Rows from block 6, named by matrix and row number. Rows with one number belong to one attention dimension. Each number is 128 + 32 x the weight over its row's rms, rounded and kept within 0 to 255. All counts start at 0. Numbers have three digits each. After the name is the row's rms in percent of the matrix's.
# q: attention query, key and value (stacked) (model.blocks.6.attn.qkv.weight, 960x320, the q third), inputs 107-213
# k: attention query, key and value (stacked) (model.blocks.6.attn.qkv.weight, 960x320, the k third), inputs 107-213
q.227 077:117147147117087050160106111173124131151112185109107124095112122169113123054170129138165110163186190148072135179054129091125132129122116054116121110176090106161176069153105094118100116156114068191123089078118144119107145184141109118091052146149201146185123103132160137138127132101117106123187127134142126060120135153130138
k.227 080:138173118065120117094112104131092100180169082055124168116058130122139133090194130108153175157152170140082104069115131111157169100165128085106166234217094128112119096126069127102122113151214114149122163126139119150142119081076150112165081184165154172152125165122165126179133145114182094155090109090134132086136093138049138
q.228 081:127130122193157110112078177118130142122142084203167168131111134146176122119093116148125144132115075095145120114132142139137122151159151134143143090065124103156122137139182168117136188073119144074148140125146170167116162080121132107097143124188075089104157151122080082078106115148136099144089091148128128130120132095166096
k.228 087:145126076117125156152100188103156109088072139130123151139172110116124137144099115148119058099177097137124150152099112110098104101125124151114125121087127146130142184126197124165147121109093092068141176113139138130137112142136107119128164111101109076094130160131048104119120116182115147105109158135134112183074213068124127
q.229 074:132172117114085105155137135126139103164178134119149132088109103087120096157176182101152091128162177104088151083088102136132142069136189088163189150230120171115135121150149096133148152136128133127101133136138112114121111137085110148101158207104164120122144129134116128116047170185114179083146138111134133141100159113143129
k.229 082:169144109186129130157057166132143147146091127111168108147155150122102126147209131138118142087129107084132119070108186108107098152140134109098119064100081161135109173154155138070173156136189206128166111153151163135131160091055102191123120110108073140076125132078132071148158082109165154124162113142144106151120202122124098
q.230 094:129170115136140075110198169106106123127158116087058188154105153159108144163145143101131110117097132079181117106153157061112091135126115123127095148183118100107130177117095113137128148105146120116149124067186144103084099106121184118140140120150134089171193152186127118139124092150110089062078127189091078111169176166138133
k.230 091:148156175135114142111125104139083088126147200136057145069044170168113109193105103109115071151184176094110083112114149090113201109138153111129078144139098097167200118144120117166116190110117142154146153104168132149191092170145134108099114144137130095099147096122141134131090090121097089148190130188136144000108121185136099
q.231 109:123160074128127100120190154118199142117107171133082143132058046178133146100129151171119177140079137130173163138124122145125148071142139144084109062117126174121077121082095137142154158131112139119136085188129097134135125136133149089209197152087078125175144103083125093118118103115157147182139148174107116150056107117150175
k.231 098:168116094148093129125078106120117132091091072171141085108183124070172192081111151144140126179174127084125132120137108177125128149073144091098153148140170109114133120124153164162125101150126147169091136132104119149172154117117092118127099060142136118136099091152050119149115037170111125152100123127184098196132074055119145
q.232 093:176093190091104143113080119098083076096095116172105092139148129165132116111120076082156147177176151097132088151141154140106109113127158120102188139141150103112152093145144106099121081186115122100110069133147146164172100168106123169086120104138122127110106139086129164138133119129096078122109087100179109155156172100103128
k.232 092:107118193099125088157140092115130102113107103177130148065122106094170061150161164173112120156119132127168101094154142132123124115130103116086165095147125092127169142145137122148141124179156145125138131088134180124148113193119193124056157143140128107209123165107125076154101191145083174119118086174145138107118110171140147
q.233 091:071096110077074154111129127168093174134112131141165093163049166158077105153108110101117134147127104046105094092155143098147132115113110145099101134165113117114190215092137141112081114136156109095146177129167124086066087094101175132102169128104144103161182116147160014164104141180142087124108094159105173146169141144122124
k.233 092:215116180152137066152126108148022117142182111181075098101178148104107112186109083154096160137170117147158123154155125127102092164119155110131141087118165144106080099145114115200153082136073082142154180138124150100127134125188091122158181139144140143175102117118144091137147167167146085136111100088101165133136113138117105
q.234 085:103111056125107145138106195182187132097197136173172156107106166116165129141098103126182087186125100077049159177120113091127123092154088081170114123198075122142090126136095126119148127153148096134143156096126108094180156149154119150122161169129207132105114156123129127105138113202127189142131155095170171138143099080147120
k.234 099:197115122147089114153082132133111087125140111147102108159169100169055104064121108154093147151116147088120106111139156108165130125162125109093035115127172152134107209171148099122111194164145157116105151122110126119133131188158119141137134191202122105082118157138106154178162107129141117175120131083162106167162115081091161
q.235 084:135130204167212171172152149102149133155150134109130118160112102165111088092073097152162105130129085133166116129111123156149159129130166168093201141108074101146103094142190134154127163089127122125116140137156081147097147060105108170102129119133124118122159122132093160194087138132143204129151118114085136083142193106167064
k.235 098:049065167079160140175137115143130136134082096136198131143155073157118143174100201149186120088125087155077151104089116133099099123129098123131129137151121068085143173129213138104089066123132087108156113138102163115181146111149124121100134125159215122175128107138129115101122118068173130198108090164133133151118087066088139
q.236 076:159098139179143108142133113136141140195140110137044140131158153151128085139191183152112139082156087104144130073141168177120107147130167146096118204089160102163144171163187103075123130136119109078108094118133133095074171199090122121113099112123121100120144108162162146138094163107134138131083043154110187019134131146069163
k.236 077:138104120154167186054123107144167127119141121124093142121139148106149121092158125119123096150137134160072091167124147114136149158112137128182089121125103113150133091138111094059187077139064083219193114119121100081136116118062093144059140083064182150172129181114161149139119079123108157074120158049110166073061111098139123
q.237 074:140189116168142184130191113119098115062108148082113075116083082197125197106132147149104126148092094145131165083117115092079123135101112146141076100190155189150104146094121185184214146192135144117075086086133113129108099051126122102111154137183151110123137164092145139122090136141097174132088153128096083150118137102147125
k.237 086:123161106207187116137101172085161180156102130043110197160078133117137170097163148138169115087114217120122111106154127192113176142190076110109115164140172109113098125145153141110088141135114124127106109125123130173070122131083174126137096059072108124099115144147099161147123096096084196143155108126121150115135153082088126
q.238 074:109101142106063100157121085124097155126130142132122103186186151148122115149121194141115094197080078109166133120079140138089110166125158116118164140176105092131123189077098137045102137169167184137085124099148146098120153164161129090123090163159127123090144137182104197103129098139107127178085152163077138119112131187098176
k.238 075:146120101144160122123141122107107109175169155032119130171149047152125111069173166077116133100140139130138117141172140190171163152138126101105100090124122116134106102171065094133097119121098157162199067139112086123121152039082141177107115120085151141124125153152152178155112136143125131201163143089124123086110104139093152
q.239 073:167138161121149105114132108133152187148120117129105120159165138151140095094099175105080048122162149158129099099085124165132157145135141121103222156105099081160120167140188060163124190081096108162105055094114132131108180084111103128134091134128112134129143143155074197195138146112134120179085110132125114000158154067150125
k.239 075:110124119137201177078086125155190147153125124124156159131120140148165148148144170169140096145094094188078085104091121152114073135115135108129126124120141090126143109144162060115148062120096111154152092145139117132165098118125141099084106081141175105167122158137152097135099129109159199159100092103172112140088137039110147
q.240 089:178153082133097087086192127096120163135078101115090065131175160150123130149092109105096132139132121079132197132150185103076113152138155150142113095135154077157130139160137166111093119116125079119100087206064163078134179134174143109077104156117116137117141123122129098157140059167107167103107136139148170199098120059108109
k.240 093:148137127139101162136197123122112163085119151116145063122181134118143113151134100132122116180136153143122161141114142132117154051098202134116099088107082118125096114129208102130126140117067074102130100199120129097143124104130081161153105116128149162152189148144110090104145108104141122120126073147181139198098079126116140
q.241 095:097120098124105205151150104121164107106112089190075145170118116105133140176167109189143130159069080113106115162088090127120131106121118166108153136108097133182041130182108149162159094079098120153111117075140128150156095102095107113126096127151109114162081126121136169094146151122136107175089125044048066097150158156116144
k.241 094:156149093109154114152074119093116144098162099145088087089183130105152116166162194090120115144142111101198178129136173130142060136121162157133095104138132142120126096120156138106141133201109132108179161171150112102175162128160094036206155093139147156112139111098114097152129090065162104115126122168149104171116099185115144
q.242 131:099130077110137176119114138075172156155146123184132168170175160142085039154147157136104083117108128147166089119140052109065108101117158059142156144127111084114188103140092119106147129109199094160172130116152145127178106181130121130138143154091082140139150133158183104130140121146118151148130142068092111074134120122184097
k.242 113:089167128143085130102131111117164148124176107139169120123110087078161093174088145162091119155199117054150132143144116132158130135135168109134135126114119120109124143122089110108148145169125133157083177103150120105201142162127102164110127070135093102129127106099138161122138119083100137131159151114154140104122119112105170
q.243 088:138096064099130163114109170155152135115180170129134173144122135133167095100109129125106098142127154128101076100165154073101145107107130136137158148114156130125143078129117080128106117161138127175117143112134212119118082159124107092039133153129132110156138125129057178116126168092120140131117107102125129089122087086146132
k.243 078:128121125135104143099120117137130115150159077059154145066202116096147142141110102187142180112136124119173139099165146123119117142140078075140133163127128145133147086124119142088102112078162092122117072096121140114150127129129123209148161108150148128134092118136165125104125128163102150116123094160106151122122121075161145
q.244 080:115137157147122164107130164106107110161107136047104089142150120105047150180118067126143157110070087151111144122126165111150117116113116146107043157173142088130064166123112142103141178081145151106136150154123145125142143109155082136178084094162147160111124117130178075128115117126138092140086149094134125123079138154109135
k.244 083:118125042095137132052105129177092175137164098131120174216132058112139131123121194161143099132111103132070131148111118121133118145145129125111109175147129094089098114120086120094145084147139125134127161085139080124134210120141125116120037118166175078154117135185089117157157144073104095142131135156165115096167106140100118
q.245 083:120116148106137142066125149141095147125192124160107108160119134103140135148086089129120116110148179125163071158154144121120109101052137097144169094090142210119125124134147212135116108074155076094167111145097147115057113051151128159109135144098077124129142143133129159106103100086157104110145169127082089160112151129123099
k.245 083:131097096164127115156089100173126193110116152080175131169060078182111139157073091128091119087143162111124149173077122125060097109177145068139108103156112157112087134136165125093089107061132165090077084068124107134085124121201133136123117147138057084080175100150162169098153118124148116134181119165064152149095179093085111
q.246 095:092103119142083093123145109131162130140109130142163109175137160115109077183141125082131097113114118108123121159142160114083078159136184153151140131177111149112102163143164161110111202110124109142126154159127106174089162146124162144099124177101131102072157095092124141141114114109148142094164162142082121137111175090118096
k.246 093:147111097142175165111184156133107116147123102102104146172107105120127189139142141121133154095137132157079193181175194132103088087127132103188092107137128108115107166160126148161131083147066167135147077132083144081119130059131124146139142125099144097102107147110178109125088113157216149114089141145190128134048169114163161
q.247 105:091147061138160148196142120113112156127165117101111119107125229114091184171111146169063090146167126141137184142109067161155125144152052159089111205077047111112135112108070112041156120096137123101102116147128093123105117149109178110138065125111088146135068137121167120144097153096148125075131106189099231102089150130147143
k.247 106:113140169120126120089179086156160117142140160085098145133135154135099138140099119090122115169142116160145137165127113111071113113077108168165150207102129189079117062054118124109131152141137139131142145173123080119189157123137168068145136043155093178199141106139158151110142117075117075154141101154091062099063115096094152
q.248 089:135115120104105148139076088144104083155140178148132104139156122121178138087171103095134145166086134087194093100098138115114137160051162128134123079136155107122143138138149143191118100094110093142106084108128097097080136052104132097136162142145117070092139161163105161162140112097076199169088168126132082125162186178126114
k.248 092:117129128140207184147115154119123137166160102117135119122068079150139130116188155096144127085090124080076149053131169151155122183143189053094153128099120072054129151136119067157165152126093102113130112109117167170115150075090142103119152130110168139163132092118103093150121078102117136132090118168130111122100130086106117
q.249 086:160083099152119118103094052095126118103075171132066130040155113172103124108108162166155131187125102100153163107101125146114114149123091192083114080132156135137139179071170144104179053209110128120169120096095133077140129113104119098146138152120115155168143171068113151154115155117131107152108151107133081121162174111103202
k.249 093:109104099152198119158057130066122110162089106101102165084147140049124092131233160093136150158068084123180081109119104174130121150132125105121134142164140084131133167106136136099100091220075059087090119108102186120176118141139132209146110084089157082174111122159129097110154121120086156167149156092099093089092090154154167
q.250 084:131106138147148087191127143139167105166155166125108133130139152124054138101121130163084153115124096127110140181204131130139146132136094156150154126110133164147121102159077137151103126136130199112083189187116170184113070152109134134092087117121081122164090099125102080104127127137146073107174166093128191141136156184088115
k.250 078:116130143109068147169165157126151091102104106177098134110202132185091128158044160129136108165140066036093130124109092154107097153080131153163121142129096124115132101121099178166161096131155133174149147201152147135156101140139173141132171187113158163115177092116135106082128187139141098095123152162090098135170134183124165
q.251 087:053096096200140200156150103120159149133099087114097110098109115083115182155161145102161151132128130155101128094167120086075093159105101122159035183091175131081113176109156133112148061180153103137139172123143151084144140167128165117117178125083151156144152137115181086085145140089109141165191077184063150177085110160118139
k.251 085:150130128146144057103119127083134172206141154149095107093120154052137125084111057131092117131104119154133143134128138119162159145134110189138104120158124201146125102126081124138141154150110121132123169134140089121110131112143152153192142047096139148116094137110133150182122112067080153136174160081083194111112162155166155
q.252 077:132156120137112135128201135146134110083098112157109130082106135169110148144122109175122188117121091123046083096152118164084127134122044116163096173157146189206163094142210128170157104181100145109092119114091087141134185117110106170106128143206144136136128135125143135121147119159078187123059127125119160117106174126142172
k.252 089:154154095195108116134086137108140161116070128094098171119111173141087132116118184117155124159177150090136133113141102121103144162173124148111148149123106149150108132153131137146151089125134130184113138178123124095094169110085092162149132126108098142095160138141101162144067051144104177069089142117154155067153153121066094
q.253 095:144153179060140084119086083138151132126129120099134132199185085108150143138146168086090095137097161117236157131120129121128159152078190109101205072100114165132093153141055155124087199068156163137121082143112155183118113082164093126140106144132045106099101113130101160163090153105143080162113134088150043101150089142128168
k.253 099:089121107121076135107133150091130143053151166069122099162134095125186153133152132130182096103134150161213117189118104142124128096120101070135194129127099121179123067124126082110114094054132113083173092139132099176135110083143117089095102124122119140147087110144158094081157187149178119169139121160109124144088120147145085
q.254 060:150118131088140114138151182108137123147151140100124155120100123179119030127123051157139129108159063147109137122114115197181157092134183139104174170130106127156145117143154129134110120111093095088139148110124064136112146127134103201170128145120138113138147110160094146197095129155164170143067100107157162058128160077131101
k.254 065:097065176120140185158129109165107130083070100163175116123153120169100103135138163124152154134161104123090140128107131118108153153097180087147153118104134085115137188131183115091123048133105073153111113119111149082162161112156074116068145141170199115172117122143143142108152115121145109143148121100133135141147076058118109
q.255 088:164136131129118131174141135187194099097163105133116136208202171172159163160169186129091121134113103137124114159142146147112153147082119083121130098167112136177057147118038177126164130137194175123109098160101143182099106088132114105114096129125105133106140132134108145069106145123082089136106135087171090093186102174140171
k.255 089:114187100135038130144146156154119121087144147070067163151147108185122108113130156160131152167108236084122132134125123150171105111147097089109073101107059170116118131125071153137093158098143190077163124168104120158128123170123149089115112180121064170106088153099119130161157115162081109113124119137179102136129136152081133
q.256 080:206141144171101101126170136117178154108108123119157111099103132071105121204116162204091136085119119129122127159135076158143166114118080109117072129126083090068133122149133145138157092116106118129117114139102154155139180145119139167130167122133142131157059150133136120128114084100168123144139168173138149138112127104146115
k.256 070:180125132146089170123119125135182172083128170150112106044168107148133146120210172123144108116108114140140091167153174146146113138125100126188154127106152127170105141188077147130093158119128142078160137112110155150065096159149159152189036204097156182119175079111105082120082097142201143150075157119099149154135146092167107
q.257 095:149096049102125192124180127096105094137134135125128162141134119155108110162158083049101153169109074144168155165173151111153081139133128133123158120167117151141133059153136118130133097123111136091158149161178101090144135123138147167124081132144170151112120155109122068167138115109189113173067097111090034094112194161120109
k.257 092:099110179120096068088171081148193190145108132093110157094106171114135094124098035135088145136125096137079110124101138139159126121112100168129194167174081138091134131111080123081159172168109071144065179118067143126130119139146157083087121138124135149079113117110133133128110103136117176161132114095104143097116066115155232
q.258 111:101124090168135104131096193123132104092124128074117145168108088099120089160179116140142133077082111091200108125182144137138145162150159099093123101118194174143098154131094179066129154134140115110158120086135143116148119115095130094130117105163131138079184176102128101133180094147168132160140111136097164121153152079118105
k.258 103:179145148111156094130132173112106114151118119103098124120109092102178079148131083083108097172167060140141188146179146148093144104155179175151148123087054165096180097131111122153161143127120150126055154144124159104146118134107068130112152120130166155102122188126115130108111100107152150053081158173157136113138091118144132
q.259 083:176175112037163187131150158187130086159104146077143131147186085078169104080178134106162100159152131052120134155118160099152144142102094114156144064063139076166164080107123160076066162138110165083148093176125111121093115127126196170069105106146074102102102121091169097146166109121169097145124097160087117137117142130151138
k.259 090:212141148144111087107095201175107097149174164162107095149113205146129142175095107152165164076153119095131150119147110147131117125171167113144114078129116115126104143147060149126135097119141108130107129146141162090124105099122071194181113099066143111125108107122154177139141088123077090120158094129095129082136139108101228
q.260 088:137090106123137142162164149097113086076141156173148100063107199125110176165119107090096084153152180105128143147149131093110093064151206097103084173066095163085161131166148107069175194122126135117118089128101144111156113143142137111176195133096163124160070135089123119129117146115127111153124155133158114133201166170181085
k.260 087:139140079125130156151141137131103085075125124154146106081084151137148080111090102107160131079146169118147111111196078123133135085137173116092086155165129179092127101145073164101146132142126170124145093097161088179114176164171129111141078179086206068145145118087133100130140181121065135102117135162069080113102131161143144
q.261 087:154221109079124135090048134119096097111164103113170147154129129202113151165142070138154155129105091116109079109120127156128159130125084197148140154220152161164127150123091114160079055093184147045104115186134147156163128138093129176133150143158166162103090067110156113106135047154114113189145125120218189079088182163127138
k.261 091:111208090082132183164114189109094157104112084088135098109145108112111121138129144057100094166108124154142128145080133156120140083100133158197184062104157129198143131129158120138175129145122117086107111086143100153107098215095157213117164102211162123137113129161129101095202169128086119140103135140135185092087112084122099
q.262 094:114144132120104108123141115150098142125128173190102135152077164189099074182172135111065121095065121160158150132056121142117128180117177146105136072135119172185178126143161080124106102199102149092153166125108127139103111160101080127113164123160109150121125060158124204087083143102140124126161167115118141067096142112147136
k.262 088:203189148110149204178122175135117149125175170128133177151162142099116141095153153111121175095138143116126116072124122146125084188087129125085103165071169163127129094123138129158112129120092200113121121091163119103125181130144146161169140164111124121102153083137110092162176148169059144192152133146097180145107107127148102
q.263 083:083123214084184112113165100090107108129104132122112121115075168166182104143106148095135079155133127106094153124154114143112147123136134144126096124089143120175125154125137126167169127112143181212109119093093109133139165108150142187162084117120106139088128191119145122167101085069106104138168179116176156126212140118162101
k.263 076:090122154180120104080113094112078098112121064119154108129118132149147140152117124145135074137147124118123175108125096123119109146120138084119206108106120123089109088142099114133192084075120208152149131207099175140108113123137148126112116128185136057069098144150146132119123119124086122134147175124085143136150135119075147
q.264 077:096154095144096092135096092160104111105095183096161124100122160112181109122119117120118150064064098120174137157067160133144101143101124131105075134176108175121152094178120168110131127140063133147100176147120132062166169142159174147085142135113140058120168091117136140154098108142167130164104077160114128089068148201117129
k.264 090:165116104109138162110096111161129123089067113082089131148127155161108079154121135145130173071148155108115105102178083107112105105122144193075185057150172134065132159091148132159138167133131160161107108150127166047190117126079119104142170114085149157103123164080100141149100107140105100151169112123109120089199145065109137
q.265 092:144139083160064152072154042118128102141138078081117087134163107157084147138142073104125151141111166136167064130056146096173199217141143143108123137171157120096166190138155091105043091139139082162139109152165082118152138130120125189154106158131136150143115121103094132116161115112137118161116080135147092140117131113194190
k.265 100:169178159141105107116112086078192101159126167165165157139100064124127102162134124108220131108082119135158064154142137094111145111084125161075103113063183132083119189119164113086134130141108121133130133160200131077135073140078128100144112116126117120194102090126099152144205132130113092145143108134198114149157142088189132
q.266 092:130155139091098121118090115127160237144135099199143153081110133132095151143086097137098159161125213147101106163109126141062134172058154149123150110160152153110089179045176135137121164131174127077133148121195181125171169138115103098127094120173082118076116109142142182149150133114094146170118134124152136208063060068100100
k.266 088:145123123082084117077153112098144105102146092092082157116171148117122183095157116130107144157166096145103142145067119157130103145119091118155120144176127131171114100123172078123162127085120129118126135147161154150048123121137155142182085130144159063147145102174132139140154155088115082179129139117136154112136119100101137
q.267 085:139080140114129083139138183131151115094133165132138136176111151108137116120150169167170093143172085089188160095194159112241099061145088085113144139112086051095118075169116123137116107097158148107146148085060123150080116135127156139092135153127166126155114141128062089107143125133088089094134168114122082172168118146115126
k.267 090:094117127137182123163109171149106132160169101143088106055120121126150151107117120174079155149170108140120131085122129188159122132112176089159112123087039074147116158140075185141103112169133120163110144096041114161169142099180100097139135096165123202087149177136169124128084111148130204088141178096113162178120080145113088
q.268 066:154094090155127098152085190126113113136133163159118153113167107124171119090133127158149114095129087112079120208137179114128153067153144070094173168116124157114145083128085080110099139151103138075168132156129159118180148115104153100149175101074149070149174094125127100132089105127099130107139102159142156062079112222137137
k.268 070:115184121109144128111147128159074202070146111086108085113093105090159119128068155119124140124103144098028105123060114081118089085164113132108167080130145142166123114125128140157186132139112127150169103121129158107123139122088092105111150176152115133108125159099092128093098114174110111110118111121102120102154181122184079
q.269 071:081094145142100085142093112101082102096153114129175122151136127094090115166162139040126131115145186109175142138070138124137176180062149125111038150143198134125127166098116168129144110120101159117107152140110135169168133114150103118065133124193168149035130104120098155185152104168160081161105091099123063131102157115115108
k.269 070:158126131128158179149091092103147084079102093113110109128090094101128073149123134156122158154156128095070083120143133151152124078170169168072175123143116140103125121109160115128071152055129150193105091166103117118131101118110083179142084148091105157100179148157170179114140081178132068115138183128118187098130140110130142
q.270 093:105137146117109162133120184170169176148168179136137168111081123147152129075132150163125135147175086112133149106184087142121087082149103145109141064107128126084049149132138128153154118083185158152149139060096166083146127141133157171116111200100126067150117139122200137094143167127185147142162165130059107139133121122113124
k.270 088:102138107104111107193099091152123173112150102090131123126139106118087138107177103142137151138163184157182188152057120184107110129157139115182108141128083152161096097121113106156084136170144170117128161120061155166084173130176168124179118070159128178134084175150080098057083142113113128129105095118114105152126141114128127
q.271 083:122082149201151076145204157148100141105068166109088136135117158140183118097120072112120163110095106138115131185128075122168154141136108118101108131141109188117118094126101124131165093167139108141089190148144143120171046143064165169124148090107179139176101129139162164080141073099106138123101107143120137161057096201078114
k.271 093:105116120123106083078160173204162161143093166127122110177186139140165145112072111127130076159124118161190118088075082180119161174195153146171132177185098087097103150139071141110157143156098063163141124131185103119184177096121132154090172187049140170118111044083128069135070171113105137127097161119101076136123203135110135
q.272 075:112107128086185097073109109115151075147073119102120119129145204172154202121146171100156150097100148100181161117111167148092175150157176124058139187157155198066174116084197130157160085076092155140111136111202079136156152159176102101065130112063159161175134131074148089152150125149094092184112156109195077101131140110185095
k.272 065:138152129142173198089082166108158150120079123123076136181095143119155132136176120094107091112123155114112150172115079172134091143132090085155098130134125107117099147114150127145163178064083119096109091096064093125161118092182154149129086130127108086171122106131127110135093151133146163134096141123104029153146151118070135
q.273 090:126123154184103151123073255085116144131139170103131107123170035043088148127094085134187082160122118107153131149136097092096138111151120143098085185082176110129086140130135123148107124160174121132165132135177131124119100143085116105147167084106092103130170139134131172141140066137167092076113092148133076172093173137166149
k.273 080:164127076190074105122135100092095161182123174112160119168121154169110152140089117144155128104097145128134096068092107148170216108188099157119131138183135159179049138095194102176106130141165088118182062151145105161031094143061159106092155127123157111048171167107097104176159159135207149112155116124092105099135095149171086
q.274 111:081157133123095108165131065125132118095131127114169107103126052136133082070112148082157141127132127129126119084144118086134115079125147054107149093095083135136134179089122180066189100175175173123128030103118152083098135145097170094177116169083153158194128184113105139143118089094121110140106107138140185170149123135152097
k.274 114:059119126218067097122139129082127118137142069064128098159094115116112145078155115129104123190042084184163207134179146076134189112159138133137191096098085111159143098141102145096134162121156111088103171127158124158123123160094090107109139143090112194191098131117119102083117146120167172127178125117138132131184114092114173
q.275 072:149133120149177103122175185108121123150088143098172102162144136140118114167079100118099085180123110141063101127134074095185127154156143136090200203134105113087088130115120124158075130227117101095167137125160138090092087149106148131098081116195123101135141113146153140169148098149154162079107124181128167128125118148149145
k.275 095:087142072100151090184114134158170143180136180203085131116121081119120159150125085111082133163105073132109197117151150142092149134155129146151171078141087109142110074105164061110127098169137158123131154166097116122113136097185140135159105094069191154101166142129131111156106038138201147125065142161123102109112113162104204
q.276 084:131122107157173124116094142111127070124061094086118121154137112135118110123130105102153146206128118102119089171122160169089180175147153074147185169157136127119126078127078129220183098170074203125126098129118105137128136127164123159113109177152079127149088080153152111129118171144061129094123099154150096122135123103094104
k.276 083:112222105168148051129149071149107088130133109139149130092095141134125112152109114124157155144167155136114145106169138144105086114168144149134092096166048115096128097099119168186134078106106121168124176178141157113163155072073123111144179101142153117087165160119169150203085084119102137113123101160087067100106101142164140
q.277 091:176106168192139079135174120098118116144142111145158122069105163077100102132124083077099131117121164108127159121127143127153086170139166117166083113179131098110158140164101148125119122123141114189110146103089165132122126123100168155061116146094220141140087138077123100090107189147172131113099091165144153143145087082109127
k.277 080:159127126165170125160193093214090091105117124130155167150162124151098164078110060066112126130090151111089057113161110119141168180124104070115088158123140189158149149128103191127147075135117134152210139150157117122097099103133094125098141134122110079101108152167103097156152102055111105159134087137102105168102136084143157
q.278 081:146101177068193132156160073134105150098191131126171163094128142108134115162153113081149141071095081109134147066170130081093131076098201141174145084092119131161117138096086137144160087134145155182100150179111140190132122098089108184146103110121146144116059155141158149164130101082106143097105095119150116059175159175115125
k.278 091:113093067170098069198093088136140142124162101117103182187146100103137087144156118095080154138089151111136149127177068148095126138138075136097151076156212144076132105141120118137130135160135183135107103160177140174154146124146153159092111151111133128098084115079104122169180108127143088087154100032098150105162181124148172
q.279 080:153112125138087177130186113136089075184065124106119120123129112090060081186133096084060121169086171112145131173140133141204093145136120110125099141103192132152168143128124125217130111135152129155138149140123112134166159095103131081079055093140160121115127114087120075137132133096145114178143083158105084156100152167142110
k.279 075:121132163113121189107117147186117168127106123173121113139130129117186135155128122096152107125160138096133111140066151097137159111166127120129226124098074137134151151159105138148151142109149125157100058138109132088116129148115131123136079203097136116113138129130132107099150147152062101196106122111108142124078150159160122
q.280 079:139122193125146123177116148139158151046139164150127216106105168083186105130052215145142165098114142100134156106136154113133133094082126100122096125148120155162120115109148176119147106111144187184060137107144182075100127153194092157130073110113133166093091137113152116118143095117151158136114168130149170128155188140099044
k.280 078:131112111158157124109117121131150086154087128112117052152121180103061100169080147131138090120144146074107184157112123129113129104174081133168187179154154119127050140118117096152078099137095136185108167097131122108127180090127138162121104149106140176101136091160143074127073113148150110162091153121132123119161169118153139
q.281 085:121125139102124153133111140154149147127114185138161126159099152118170115119141159162116124104102155122140126111116166116144095073136085162149184128116105101105070095115104118129178107132156106089127162141085114097091113112178121112114124152124122118139154139130121141143152116143129084124115131131099115127148098157102151
k.281 084:094095107139185127139093185131151060192127171125067135140144204106130140121140075134162129083170087115149153115180129143111150127144128102164140102170137121099101165107084098129092149095112088104079154125090117109151112093127140123087183134079126139082156186145186113173114103095143155136097137145112149132173077090026137
q.282 096:123160138083145176129101144150119178149115142180139150100085120105123090146169130142080079128149188122140096125179106160060102154120164192210136114114167084191138110159107104193216163158127103038138095104104111146117097130131135075080160100134078137134167155169111118183108152140109141066123147081108117134105087091125114
k.282 094:133085099109095140115165147071102044118170082141111178112146189144157165104184157146096100104145136148100160143156167096145120122149145132147116129163127155118138072119122137159126127084149111053171089118094130160096102089148152130125097135099129090130153191137146140150127172101123074114088138145085175156101056145064142
q.283 070:108133116147137065143175141112156122114104146117144107110136157145104177139098098074119178130083109150102157132096135125155133124115082074051129116177073187101121133094128158104122102143133144113122190157149169141124088086087106147158092116126134165095074068136119152132112097144113162153075103148193163193064078158094081
k.283 082:113104139094144126112149176200152162139090161114101094105164152171139160132090120156057124149142093136120113080089082179128117161112133135169125132164070057142122121132094120087139114160115102217097157123184127124126176109133112196117144123132150085105148013119145096117094142132109188148195165126128144099105146158123150
q.284 071:145151164102121171143102085104138142120116125126121128139144136118117131165077159156070160118110204135098129112077134102090146116128123165174135145161127076100117180102145149101106186151138120122114082131175107116082147094182060130135109109153105144103121172149086145144113094121143100108099133111191170151232144065130110
k.284 077:149098131151162118097083146082142072157181148141132130121126172071070086148183104132124149109121078130089163153170174124113138137090096123086108121133134133126139166106123097113114107070133137083112140128152114142074117092144158143134084130147130100140174115160158170173206123111188131131140132193182185133107116145084186
q.285 068:161151079126158116078147087085130120098095108161091130104126138139103169180125117170218109143088122133169063129178170112132131182128145154147120155079119148158154110151191077166097075168156132159118119135167103137038105119138122076145116104122120186169092138124103158121140149098077151138106169109113125170093076137164142
k.285 069:088103137186085094090194134091131113151081144180137138112133144166190192112111195092121065129083128148165086095207112153161158162074120077155113115102151076110161141142138170122176133192128074073113157152143123148208113167131109082101113097152134084150120110162138106201110122095089197066169147091119115127132067169149083
q.286 090:129090162130119176136162163161161136086159141107142134152102133145162120107127169095085161098154122129152151109135056114145158078172088128097117093134143133042078150105137152129128085092167147171115151085115159112130093126152087207106107163141151114108126171098175153091159100129181113151131119122118110151157166124117134
k.286 083:129141118123149124132075105175158133157140102173136123169123120117095103139123097122132101163159159118167142161063107171090126157197135158162106175133087095149103155122096112114062143120099170169092173144099089143110191085170156175153107158106099177126098126168137094107168126127142108124109121122148106157136181149135165
q.287 084:137134090138120159108125148109194079098117162160144157115174088114121155121135166182154115088137114081121120181135247105132141086148118129100154130089119129144098101130144078170128102166139134087161111111124141129062087092180086089082113137079144191136112104119117134120084119145111156076099153097076140118095131160160181
k.287 079:082080117167171141164119153153115101167125113184123088110090163081126170156127173140064107098081109131083113120169141119140166135142144140178118096120097092142188107103127143117113144192129124126119164138076089176139155101133114120089079105162147111100134139205126107103100129121098200053174125138123160158132061142159109
q.288 078:116125118174128139138173128110090147172131131083144144097039130039134150136167180167111132104117126091150134148124073107106139154118098100137080156163143113090125110131151115107132156079124153123147093162141141171163120109108087123168142132084093183098153133138167094082132145120097169110145111108176113120117111151178136
k.288 083:094181124140163137124112146137144152168116159100148111111127136086133209079124148144209166093121122123154118112155120158131122093137085176125126206155154112114080220095157088104104147148101130186152106174123146137152137053158134100114071132141140133121163130124151149151136099124122071121104133152184034134071131142121130